config.yaml
arch: "regnet"
model: "self-supervised image encoder"
dataset: "photos of plants and fungi (iNaturalist)"
train_examples: 90422
image_size: 32
crop_scale_min: 0.2
horizontal_flip: true
color_jitter: 0.6
method: "simsiam"
norm: "groupnorm"
activation: "relu"
weight_standardization: true
channel_attention: "se"
depths: [4, 4, 4, 4]
kernel_size: 3
stem: "single"
widths: [64, 96, 144, 208]
projector_hidden: 512
projector_out: 128
projector_hidden_layers: 2
init: "trunc_normal_002"
residual_init: "zero_last"
optimizer: "soap"
beta2: 0.999
lr: 0.0015
beta1: 0.9
shampoo_beta: 0.999
eps: 1e-08
precondition_frequency: 32
max_precond_dim: 1024
merge_dims: true
one_sided: false
adamw_lr_other_params: 0.0019
grad_clip: 3.0
steps: 3900
batch_size: 128
epochs: 5.5
lr_schedule: "cosine"
final_lr_fraction: 0.01
warmup_steps: 110
weight_decay: 0.1
adamw_weight_decay_other_params: 0.01
Rows from block 13 of a small self-supervised image encoder, named by matrix and row number. Rows with one number belong to one channel. Each number is 500 + 50 x the weight over its row's rms, rounded and kept within 0 to 999. All counts start at 0. Numbers have three digits each.
After each channel's rows are labels from the 100 images, of 14976, where the channel reaches its highest value: "peak at" is the part of the image that holds the peak. Only what is clearly more common there than usual is listed. The data: photos of plants and fungi (iNaturalist).
# convs1: grouped (26 groups) 3x3 conv (model.blocks.13.convs.1.weight, 208x8x3x3, standardized in use), inputs within the group 0-7, a 3x3 kernel for each
# convs2: expand pointwise conv (model.blocks.13.convs.2.weight, 208x208x1x1, standardized in use, transposed), outputs 0-103

convs1.12:527482394446491510433462450588520542471482460551503497549485531477411546539452469470524519532515451437538532485486526478511451525400463469496458496457518553554631467439577515518510495486472531508505465560442566500701
convs2.12:539509472502344506463483423496665505606411437509510488519493546481391443507550546498557505529425562426465457499488540541483496504552425426442525538534556399529480527466464446428427528504514522432508452595430541580502421435515540456519491544438564515519530501476475642465545461437505452537513484499541513488498573
peak at: centre

convs1.23:489430533522468549471454559465553449512516470466561579445536540482527497584606541498492584489466600508502518535514493415505604439457445586550446548533440444452491534548518479492463427454440458494473474556430614475433
convs2.23:472503462562463500494504519423423565457485495541520559499543415516456481574493580541503441550500430509556496435484518515504533511499467512464299501478604529566521464434584554606513504469503570463483545549495504490497532533480524476507477410485589524570477614511446398440465523426439455537496463471585559471526528
peak at: centre

convs1.0:554406496474478447430534472533519522477472486573491478502429493450490449569541582304570443574574560616499480488562488462469481494476533556511511493546517458409482465460523533480492535551558459474485553572544508483498
convs2.0:512560566452492501523486526467541501446523450554471475614440474460494551499444606559548415473532500571548563518480529536561522487439467448546565479463527515447513507510465521553545465546453469557477594484420450469520502501469635505419518572475485535500551468530504466422448536581523404557459512518597521530379486
peak at: top centre

convs1.8:548476531520475484503505518443532530491520438443513477502528506507515513470509396496452488485485517493494533555450526411497483519408469471505554521574541510510520498478510556457528488437485582552339446571464557611691
convs2.8:578453509600509517505577521505438536563468486478472460507466341487440488527513469552596495404562512530509595448503533512494485527540556419475487548465451505462493420445467473407496550510488494459574464608466573524513440374483474514446492496482499487540528523479528535461457481492485477570486480499472509485458487
peak at: centre

convs1.54:530560466533588512589642567556564467526531470542552524447453444488470450492453407493510467493511489464489456509507465473465422464409399445400457516442502526468448495579561488524522564569594539569522481473483510508478
convs2.54:502522536560464556508408424472517509487539532501501500481523484515449504439407538505623528511516489511448473506460475373482444430484455523516597459520519437523549525503462363476532446545455592384543474541536510592539463551481460527567449551482499495458526492486441447540486559391474531585584477461477537573479524
peak at: centre

convs1.31:486512564501466470543479474623525562497436598436443493489464555458453445656498546516487445492497444519514482494471587484524584428466340476434532503533524505494482515502558556507435435552426544480481474528518510500482
convs2.31:493503453392527521495485497484481539576536488485453571558500475445510431494547455518507541513553496533548546501498488499431491430482417492484514532484527526528524497471519490514479453573296451527418412477456518473493364633485436534627492580449424549466413445485517428492499389479406533511459505528456533494489526
peak at: bottom left; bottom centre

convs1.53:486559461564618571529592595494524420580608541524526547478491428502480481412435420496472465533487509504464457464438416471494464484468489506499496445443495387500452424566536473571440483565516464542502511519536489484558
convs2.53:460558552473536469480508497468497558523545485509552548403503550532526489526443632510637532496502527521488458518468448393504443435491486548515610517500557561473449530621461433523488503489546550357485513558542507621537448486521531418472458534481537451495494503463440545454543514390496532571520498439475525585529498
peak at: centre

convs1.2:538441481460538516439476453486495502494518533513474498510544557476578506427458487442505404533622619317463459555522545511491521530514526472493488573589577497426484558540507480481441513527486457459454527554487446583480
convs2.2:544515495488439436525522581484461563481501575495393522469469425454564468583434532520476539440517551531529409548465464495436498509470571457432465496547459467431487531510448473557458476510537410514475515537538491522536494459481482469469502603399546508551434531542511503635479424391489493511577493432501482543455457
peak at: bottom centre

convs1.50:609545515520535445531495520598559453522528475506569535499483452471491489430512434462517505469486506476521523440495474499487519447513518464437485481389456398428453599591555522603432488580398507473586546531566466448514
convs2.50:489541528491465537507478626568518504474616505555496494381518539556523542480558502418591538608532548512546467468477501445538484508520404540522548470532539386503491473456476446487539489495465575465466520574555550498524501496483518521458487512468520496439481489535459516467567536482564442502508507437563531502526508
peak at: middle right

convs1.39:532511459499484529544500469552440443499518538448535517461556502411658458474511431495469508512485515527514528515522476466477576505531447495504522391709419505490412473517461506492481455549467533583534549521470474484436
convs2.39:491600487581473504464383610630536493483505531587446481453504525536591512496490506503525521484366499487480444428500545570471555529477502490548431581539458456454526480479539564559524531475429405544528517506462531461523512466499571524532524462598528448526500458473473478419470472530531587493557444495422456454500436
peak at: bottom right

convs1.63:425471472509480595566486614522502457487530469497473542531506486518498512490542516367461400488493556423626486514526526524500486496596562542504500497478544460503472537480514508515521514491543360420379494535595464541487
convs2.63:499523518432526516535525591427414386568579482557500463444529612437557429450573471463518402406437533535482523571440534529512526447524452530459562527530436478441449544373460467417503544584534456512579621494462503463537415569554500536508577538569477483520521498541534493505476572514493549517579442480482532505537471
peak at: top left

convs1.14:522513518539486486459526494518476503550502432464521561586427474458502469546514490487482523524499512508524497493464569471514509577496467499392509443524491525478521464519491526501467445470520355617576417518602635352557
convs2.14:526493528558467441445447584465432537533533574447565526520430546514585456459526511511472462469429478413383479485440562538402559437490505518522509527506488405563520545432574463524505600538447482398582453476643454588471504442476533506440541510451511469503560580496483506535471463523538545461464469480523571507504576
peak at: bottom left

convs1.20:496493511536532526465483507528506477493450429626490500431461467487505526564584628446419421488437524609483540475540497459550502465554503553571425525572380412485357489501477503509512481489509510538497453522517499503460
convs2.20:515499568450434494520372474587509464486436506451630604436471592466601391562566538463493436437489451450489487435555547526485507525505508493523427532416486578365436545486461503488503548534435506560501539503509441462503532453427546523446519547590478366488547467474568524466475512471569374500483513495516483538460525
peak at: top centre

convs1.4:528512436486503514418566448436494526461514461473603482394570491542569463434567572509370461550479524524513517537511539486471471489431578456474521472497557546458460461443456481548495492524626534549463442598519521430544
convs2.4:429531466446511519538516526452483484465526491601584458644547522451502503471488431517492510559512407465445550442464571499532441490457539487529411480519473397493422497499434579514575425367593411526568582487438469450461486591480432391465501464580496525458488490480510464489518431449415445476490548521435518521535482
peak at: top centre

convs1.51:454514586519494595579467541470483547489529616637440569484535513509460462500519418492450561520472512503471504531539456513506446452502402505457487474518507492566436423497491425501609485502497508422486554501561451464377
convs2.51:467531520530578478428515476562588488572404491504520488603511523492582496580521478487568514440578575473489410556479538551521437534522518450520592516500537490487543455444457539571447477507428486396643488504566405479499492592470463501542500492524488438463491549508485613484460435484459536503500576497538538526421488
peak at: bottom left

convs1.83:451492479457530536472595534514563531512435481508497485425512399541680515401500489378528445487492467484528491534593472539407468578458492536459495523490495576511504491476537440527522468472578490514417499540450499507572
convs2.83:516442616587496439567572511574590463549512427544569576380488464529540576550589482469473540578411423431505404442502491463554551522482441494533452474519495525479516500464492466502523549517548458479365527468459535482523532545494526471442418544357561522517463523540533647529485524483500532507528481460470536538483425
peak at: bottom right

convs1.3:492500598454503476567450504479475522503525507473492473535459487519484570505487358403460471633447623390437493502516513512516462491505523484537593483504504550608484531442463487437564494514468446464536550538530414446516
convs2.3:464469592518510534427524502441455443399444515512447473538506507501494542485445532505500547464445487485531489516433481470504496556502490546470467547503511482402455526552532471479552472382537427558536404498424492385482516518609471451558519476466510412555462487516459499493529483533425591610486516505447527512517575
peak at: bottom centre

convs1.55:505534476476525517451559543451519474580483429507602613490419515520452564460481441490498548491507482473510486465464511534422438502531388474479516473528546447485440385466433577528455528619591514588467497507498536451425
convs2.55:548520516432601428521467402542572534442581493497404514475497395626485482559486529511574360447467455522535515490461555495511440475487533484435456544570514590545552547547470447544492440415555536430534459527535500480546480482557409521446570446454493414434541554495441551420523506433545536543399514459495474572517481
peak at: top centre

convs1.76:463446502469593526476538422537507452475565517432565566503470570445553530556477558425450443514516513525584458506475400466526588405501443495539447557422466454509528460541495488509462621480524521445514498439533608483555
convs2.76:508543442591539576629448512451390581513523516586510496486466438442409475489414423476511559446515525463518550446538476502488450478576515482533454521549466567548541442524438509492541507492503545497474475495411596480486525492524438439566363510519436433538467517498527430546490510453481506482540518567524482493494500
peak at: top centre

convs1.32:553559495473415571489521476571432546520492421482479499489439533491616426517403518528517501487467532484515516475550469481443622465539469476478570477587420471380501468513512539449497566510533469467584511489415586453551
convs2.32:507508565522516563474519533527501442426533537558400551503474584493499441403581520540469510533463417484517491490516490498535617532522544567493453505503481464480488559508585426498511524489488479533500475394499472494499452459528478404581476559551513503484507540545530588492507493478457504547479491530481547532509507
peak at: bottom centre; bottom left

convs1.1:496467384532533586524472554500506493536506548446489453514457559503473492501575460488458411543578633465363431516539543499433479523528512493516487519541563519417482542532599526523468444505472490414391546516520518445514
convs2.1:487480427527549594460509466541545524464490534537533525543368469463578486510424514515502545532485525450476487523502444444522548593528520531462479498507461532550560469534535448520378478421391360498576503475420492426523539453530560551514504520449525491512512412464491526534525450494480485516500497465451525573463540
peak at: bottom centre

convs1.52:455456462428514556426503518433518426492490548431550501535483547517492523499475563516443486445498495523528525480534580502574523569564576507457571488528451494459509401550343553399557468481411423513419460534449503493467
convs2.52:541498505449571483464462440543447589448445557452441472416487516546466452515562416514463525514512502521394513504594424555474517650474525539457456496425447479529503416599519434509438448451537479569547483528550544439488442471518509544523507453485504512516454534524548451484490430580466517472502452574492427410489571
peak at: top left

convs1.44:372482371504549529622687576518469491494523489529499512507485512450476504480597510464496477521531509511473448521482539497528518520483485464521430548562478572517462507562560422450404441555464496473493470508485447459499
convs2.44:490536545515588525536457459547484520497444481566386598485481532444416519478611495480546449518491456476561579437520485524472515444474522469518399509619534583541521511496474524458510478424501509518536537533563578518509435487513510468494545630456502565416501463468441496420534513449494512501470521440473579461550459
peak at: top centre

convs1.34:478462456467490464540499512490534481563500526544456501483501477550466548429621421453506484482501485460473468529466447507503535510515446503548555534467452395651399486429550495500507570488535474444538467518431623557624
convs2.34:571546457486551489549491477498491606494482455491524517534472507472464513470436507551524458472480512408508505436475463459450462536494492537539566488465441526608522512473460568473424501403524577480552436528517539514476516511591544536483490432513536462471533523535425517417554447580477579553447522526468477504570515
peak at: top right

convs1.11:467473475519531490478503499459510506493452489535523575503531517489446509476499515468466496443512531531482488478529587454505496605538485495398510533498481482532511503487526540474472522401497557660681397446381477562426
convs2.11:451549531516500527562424488532406464564441480579441494415410504506581531513416480452431564517435487519498431524446429499511509549534444602500561490535456497535490498504570525509551478475476436583425519526548500514455466499537522489468557469388546613485554518432447462552586506612492498410543537497438457446501503
peak at: bottom centre; bottom left

convs1.42:331534537721519357546486557491501523485502506460513522543430495484532502568517467509495484519502481482482533498467526491483503503504524398563514568445479419491531581500480439489557544547497515484531509499512479495484
convs2.42:512455461521463551496452596530529579506463428474461504498532434463484481525509449528425462451490445460507677493508529556457509503492518492417454441492479564505463406521433511459440339488626496556505570460438434484507506549493487580545554350537397463532531557534486524452472480611436557526509491531549490471533490
peak at: top right

convs1.58:440436481549517443549593543527490419551470518473454510528516489491515557511491536607439468455396545594469519456518514519480519484544484519479530443532463447516421538510450482519506477498486543335443524488566643429516
convs2.58:478514488511453478462414455458592437503478492451510545473557450528543490455522485537500518549474423525517507505499501478529456478516468486443459498499458526529391508382472558518427486494569489471516556455427609493510502473558444549577440487566492553545498517529528512524463580574504550511492502471506602503551531
peak at: top centre

convs1.204:459517526542493553447552511495517491527464463504516537514499488518527519520492501518476513429607520488552443511496419373655531519505421494543533457607461464511459509435482358649504527552420501493468505482522490488536
convs2.204:496484588566528610468455522477466451532530445544557523382500470574490503497486483494465516516531469478449591509464502470542573499515452523579382523592472516515482536468526499471585523481499549444543556436478421501442533580561456453530504425489513459514474515553490521519492480481513537514500531521439534462488478
peak at: bottom left; middle right

convs1.74:565498730509376483670372478511470517515525497494531526506518502485517482497505500501500481474471503509464497468500485452535442464426457519484503515492506530473513495531496485539521462520501529485591485455485619489456
convs2.74:500416480476406525473446620472525513425363507494497488595528522619505541538589449531499488518489393542508508532576511419547528454451573513487518510503581463538537460509516568507512547503559505494570544502533551670449463485561501421426513470438443480516493430482522493531481470548438490489493555476514486486526454
peak at: centre; bottom left

convs1.15:546456481516471487435524497475436481576521573510470562543441535498510472423463448489492491492487470474521532425575480435449460502479482494534442503529532531519525597413499429531539448442435472666576560473581626533474
convs2.15:483443558568538510427462509507535424460483407510494477542504557418535508466484568470513439511562562576488360480447500451489537527510459592560567436520519455538502515514470549528483474547446361547445468650476530532515501459539506441573496533508566425448547561489497560484455464500464454559445482436597517496484544
peak at: centre

convs1.59:414584496521599485495503458442527488544510472501436586444472593478494478454470497517528561465438530600534582469479451461522513459480436491500541478528467462485479509487476473482470460499459517578455453435538687542609
convs2.59:564457545517477519506623414448512562490472526512560576549596513496327479506516474538478458500490557472561520505464524412507477477440478457502491521473406536522621480505584488472474509521497535473542423635486525477501498532552544566456503538488493560504525498512488612552555484556514523538503456513643490474533542
peak at: centre

convs1.56:482493585510573434513416576500474513542520461579535486421531489519552544485418447419439533469411448568528575517488439525496518428500463473521579516496489441491459484485473482515508440563546509450451449487505590522670
convs2.56:506429539568431434520581462522498512487506524441462500468566533536430563506469580537518484493473512510528577465483487524556483478537460558514518485461491557551483409552425477452504529539567447529419418589478535533488565515484559536573475486415532463542489600497430480500519490505494515469539490449482410536439501
peak at: top centre

convs1.88:549591527462626498387450505535464481489483516506548481498452457515507499518505472517504506504478552524505486450630385414656448331463399513500491459476527548524514530493514517486494498524475520492483503468532515483491
convs2.88:474392489472508424465455569490442492511636422572502528477456470597576497541535495500425557524538485582551389458490508548556578582505456477500495408438527487453495505595504398528486493410516504511487487468487450430551555458406515483494521524495563573508512505553497507487512532402529468496526448446465525519480522
peak at: bottom right

convs1.57:551496558533472574559464481491528534539506513501560501450571533461489536479481478425500455514471438580670513552518422493513498514473538482493514480488492423431530580442496487489467497504491467490451394550431473684532
convs2.57:488613485464497452590493559619464528375498489526463523479492445571474520484515469441500461466474511557457496484564521639428525537505563495454490518512455472384502396549529457514462455528462526553558460507492523423503473552556546517528458488485474579562443501502512496507545489518583516555467423451525504468453531
peak at: top centre; top right

convs1.13:432525459512450517530461500519460553502466497459467524466468524541503509420511438517493540598488501440456483519425468542520466545491567435529541484478487546476520518517521512461478470493456499405410464501578588598724
convs2.13:625574394439494562476548514533489543484498612465521521541502531415482461523451492516547499464419472449480556455510453518529425560442501477480529509465432539471594544587495475418427399528508481515501498543467633512478528481520487679518505488461466564514475466468554461480465537466526499469539525534511475442482531
peak at: top centre

convs1.36:476515544489469416565525504453595494488452477412470531479530552526520529438526557491468544491471471521623517469479467460499428552483454528511643484539483469527558514500473582432509540439493563544566452523527469338437
convs2.36:496574513561523430542526520482524472702496546478509542557378563398506420484586411501463482498585386457540449519539460537557454465514438479529598521576529444520546510496549494491462557528498443568546481522545538479505491578489385482511519510502488544526468459510489483476524496567481432497553531494517560467540512
peak at: bottom centre

convs1.73:498478592463367498630432459525496483494501498502496529493508508503509509501488502448540414471584544479574452441601356526652531503536386478497522503482501542468493502486495479486497490502490484514553476496514598462443
convs2.73:428493509467486434493380534515510498495394455407546453567505500584448511521533472530473477533575445525487552509614537461454540452421597544433423466518545478501447438538542456539462565544459514560540490463458528624463482566545550485554552427455515518456481453470476534476476454434506503517460559425442442476448478
peak at: middle right

convs1.86:437501526492502472506501495514465492492488459476527490319557670566472522729399558468471510504486479496500471579499488484525480501545472477489564486479465512476444480504486476501516499500487533471501528491471543515463
convs2.86:511498490490401502523524481486491467421467460498404490483553492523457362564552464544524479514524487520524582464476548463489555488510559531537539450491535430644569492508541543562525571520551580386583405502410535522471526579541616498517471595590468501435497521497433507495564567505490546517521495480598498553477543
peak at: centre

convs1.75:509481552430340503393419480566467499465506488502518576563511512509501504427546541496547485548485465478513452600564542408499426489420488535464508483425554491477562496488480568505578502583505553485511480509568428446574
convs2.75:557507454469454578578527353414538442502508593546434468591511427467601478535539481539475520541553430444571484476543479481418547455522424493509498464565652472588566535586489540536552553550490446482471525467447417535499499476515563435568531457500566453501478475499484551464495436514440388477485551496490531475504527
peak at: bottom centre