A small self-supervised image encoder, trained from scratch: norm groupnorm.
Rows from block 2 of a small self-supervised image encoder, named by matrix and row number. Rows with one number belong to one channel. Each number is 128 + 24 x the weight over its row's rms, rounded and kept within 0 to 255. All counts start at 0. Numbers have three digits each.
After each channel's rows are labels from the 100 images, of 14976, where the channel reaches its highest value: "peak at" is the part of the image that holds the peak. Only what is clearly more common there than usual is listed. The data: photos of plants and fungi (iNaturalist).
# convs1: grouped (8 groups) 3x3 conv (model.blocks.2.convs.1.weight, 64x8x3x3, standardized in use), inputs within the group 0-7, a 3x3 kernel for each
# convs2: expand pointwise conv (model.blocks.2.convs.2.weight, 64x64x1x1, standardized in use, transposed), outputs 0-63

convs1.28:110156129124129114124161131126098121095127118201128156106120115128105157198146129089136081116123097125152115128139130162101165159125105123110150144135100122114104081150126155104122168099153127168098130119119128129113
convs2.28:129088066148129138129089106125130128108160110112137131128141166163112139136154115131115143116079069088112157115118120118113136114165139139141094140162094082112136162111118122134151143121078140
peak at: top centre

convs1.23:100136162134111088128109153147127117132130145135142113119128135119138132088103170112111136103142133117132184141136123125128125127124122101119148146139109120156132094172147158095061150149134086176148146086072128147176
convs2.23:142096151126105127104110065141099140137089076125170117113156157097122156157121113123084099145127157128135148125116131103115123120128135135142121087137115123145107171084147123154073139146153138
peak at: centre

convs1.42:137120101125155111115104104090125100146126113126139137124131149139100137112131110165127122123127104101145124164091099119134117108114069160146130150115148129172128107157123138141107148126170222184109142117122124142096
convs2.42:061070119142130120160151148108134140137104137092090094140119115124125085113107135114146146125121143091133126112094106114132125131100124122122090127046105131122144139100097146122139140103100120
peak at: middle right

convs1.44:116118097115098111075142159114141146110124161116129088120156112119141100100135136116104170134139144109127117119112143141159131154100150163075159072106140168147140118141098152129114143088100133153141123103171176130132
convs2.44:086155145163089078149157146092106176109110139104127172114139128123098125135099160131106136118114136094123144166141139123111127092157128103147113122122098100130181126079103140107116144121115119
peak at: centre

convs1.5:138107122130116151149159248113131111119116199123160127124137145153141108110123115111111134157168107151110112130107144106116109106123147114128081128102135132109143129097169151124118109119114123123119136133117139136129
convs2.5:134137149096118147141148124139136125157151172098141165098156087130121101132144128115167119121144124114134129158164137106144170107144102113143140144183132148134146187154123155176081131164119137
peak at: top centre

convs1.15:148161121153133121129155115121119117125148123128127111101123103151131104124104132140116199052129199151204085145111158103090163113167126123122115120136130130112133116112121133142106105120137124134138122147119137136122
convs2.15:135155096145103145123130073079114161164047106136150127168135053128105135183141112140122133143110112125141109152130102138139115123144103136141129122137144137134127128123136123125108149130132163
peak at: centre