From a checkpoint of a small self-supervised image encoder.
Model: 1.47M parameters, 32-pixel images, arch regnet, norm groupnorm, activation relu, depths [4, 4, 4, 4], widths [64, 96, 144, 208].
Data: trained on photos of plants and fungi (iNaturalist), 90422 training examples, 5.5 epochs.
Rows from block 13 of a small self-supervised image encoder, named by matrix and row number. Rows with one number belong to one channel. Each number is 500 + 25 x the weight over its row's rms, rounded and kept within 0 to 999. All counts start at 0. Numbers have three digits each.
After each channel's rows are labels from the 100 images, of 14976, where the channel reaches its highest value: "colour at peak" is the nearest of a few named colours to the mean colour under the peak. Only what is clearly more common there than usual is listed. The data: photos of plants and fungi (iNaturalist). In brackets: how many of the 100.
# convs1: grouped (26 groups) 3x3 conv (model.blocks.13.convs.1.weight, 208x8x3x3, standardized in use), inputs within the group 0-7, a 3x3 kernel for each
# convs2: expand pointwise conv (model.blocks.13.convs.2.weight, 208x208x1x1, standardized in use, transposed), outputs 0-103

convs1.100:478483531495502506524483435426530589482496531441473499520496507494485479513488477460532551494507499479495446467493531494528520478504519522494497514493496511498505531488498503500499513512512511479501502513499487513501
convs2.100:482507472515519503503507496480460523472577517521486457528517456501494504498485470510486488478478482469514450515513473499520475481532523454514495479490548462507492481488520524471521476488498552504544463500520527488487477539498503553445522517526481460488482486501483498535504512531450500506490496512491515512489552
colour at peak: pink (28)

convs1.127:525523483447495506513453574537481488484516506491513443459481508497521533483510486488501495505518510493480512511457523531488487508526535512511503482523477459488542461494479507480495526519520451493523539491527512473481
convs2.127:512493516477474492549488490477512502510511499452537490529481511464478485502471491495462504510538499492533497502558449502498513519513491446547537487487506527489535499457522495488479529476549459469522489509534487497494512485487464478541496505513512520484523413515543534500507546501507475497447488521506526490501520
colour at peak: brown (64)

convs1.203:479510534498498491511519508502515509500503487466505488485497464488513510520489515471468500451534492540509526492507482407475505542519562503492524473505489496526503470527490426517481552504515496491485523505505489478488
convs2.203:555504486533485510529455461512498513555529523426531485479472504525523482516547484486498429465506469544489462507511507464461495469486478528519460519504515450502499500529495464505497505503505502515487517524523519486505477487529445527510527500497515523498506481503463482501496474459513499472501508483532503461492472
colour at peak: grey (80)

convs1.122:489507490524489537499498521462500514498499478499523489422521528440538461503588440514488520501510507504508525530491482497498510496492516480512483514496513515498484506503535505507483489485519472489512482541503480527447
convs2.122:488507492517476510486494437517554505462504498457471483500481506494534552550487514468513439500525475554468500527520493517496470515508540528478516485504505486493519500519504511504514509521514528482494513536574514518496454518532472456491523474528496470520466495521488490560501542508494516506469510508515503488528480
colour at peak: black (25)

convs1.133:483544474514551542512508512476518546522484516523528506490501487516503524497498522498489445493456479483448424533496499547466472525466504505507479491482502473476463497527521488527512505505481478481486499501532512481499
convs2.133:486495501496529493547501539536490486559479507451460492550495483507460500460517529480468491514511468474504507482507531518473460508513515484487485547513475464506536498502499491506511473526518519504566497493556491534480552497518531521531494494493555509499498466460475501475449496516506493517473519498505488515503495
colour at peak: brown (65)

convs1.16:503503498481496525503490501445494524464504507571493560445475524470526497527510509453495458466504534491515485486487496522517494519533498524493553499502529476460479538492470502505519478486482521489497536533493513500511
convs2.16:532530476531472539492506495500511484528538485485432475527525460495483506505514528500517465499501477502491575494509522478509488502486509496471525520455514519508491472503506555534560513497509498457511512516487523466511525472494490520500501487482506500522503487461461465505478510543476476524500522473511486511505534
colour at peak: pink (26)

convs1.27:520527531533496491520496450487464474500500512508492532541509499509501503520471507484509514502504493501467504568538462466552503440404436494506506506486505508500515488486496501520500502497501496506492517500504504498518
convs2.27:476533503454499482502511615536528484516493497466515509467494494506503504468501516464498525506484490518507509536514524516487497499482443488524501501534520488515484503556479508433551533480554462546509534512542499463505494468440478471502494512508500535525497487512507522511514528493509473501501499515515520488521499
colour at peak: black (26)

convs1.113:463486536525482504485537466527484501497462525519544529549483528516495479499547456542510477506501471462537521489482493499469511510494490511523489497487499463525491489476513481500502494495528546493476495518499454440540
convs2.113:504479501506486519540516467437471501492525530555418465498506499475504480478501497501501515451511502520527524494496507501512487501465524533533479545474456498490533481465492532451524490504498511490451529484477509487497554520532548505463510500496522498503516509478487498485479524509560488490551506509509508501534536
colour at peak: pink (26); white (25)

convs1.24:518522493539490512468488460499512497501493495463494505505497499510483500511472498506504532499509482470557479538565533498531479425427546477535480468520499500512531506476490516511496511494493492500516461515499488532501
convs2.24:514497488556510538486552549543475482508527524461549533520489451479499507516491526513494519509503512482534461516502444495518491487542460474496512468455474467483546529516464537510537519474497484495536556505513502507498526543481529515489464494494516512520493503485558550486537535500468505497490496519474505514457527
colour at peak: black (31)

convs1.121:497509501511508502463478490488507533504500493499497498414525506436558434497579457507529504515504501496499486520523499491498508527508512527522488507497489485503505491506518504487511499493503453485495485503513501566491
convs2.121:484496503525466472522504476528518509524530486420541525462477490507520559521496501490482480538473504475479495516525474501463495524484531523524534480490526521518487488545498514505460502513524501484522487512494490520500488525487486531478504481513496438496521466463519536509487509537481518518516494490510488506519482
colour at peak: brown (62)

convs1.141:476547545462466505487522545469486533492493510490528502499515504502466485496501529536517509521490493528496499450545545466487528434483505507500492524500499486495487524502489519503491495516513458499561447518522469503504
convs2.141:440497508465475519520458524557463512499479498467443466533507493478496556458439512454499512508495549523484518489507518505478526479507509461486510505497488457486502494524519501505479492482513485524503494534494485563474505505533515529548526481527469540544514450496495479542519539480531520499505520498460504488525511
colour at peak: pink (27)

convs1.97:438429506458509509542522539462449552497553515482525557498497512501500485511535484497494537488515472496530531509478495494506526469499526488504500496489480495487480502491479495474532524488497506502476517530500501491470
convs2.97:470491535517491494512487519511467476526515476542458542475547510486493486474458497487490504478526506477538435477480466467452498532511498459460505522526512521443495559484484510546499508514475488531480551504511481468483498532527475462497448494522506529502463489537483526517491516494523547509490518501471511480519495
colour at peak: pink (25)

convs1.140:472555503492519474562458508435508511483507509504481481508499516484501507503502497519486492507492497490514510462541513476485536526440504502502500510501479483506481504507510515494500489526497433575509475501520525445508
convs2.140:489519536484489486494464529490472539510508476513494490475471495505506475527488506498506496513508502524476464514504499480526548493461506501497463496497476509531520517494514506523468512493502545512495501505522500528478498460472560516509524455503509515478479475511492479456539512487512548483467494483496468501520511
colour at peak: pink (32)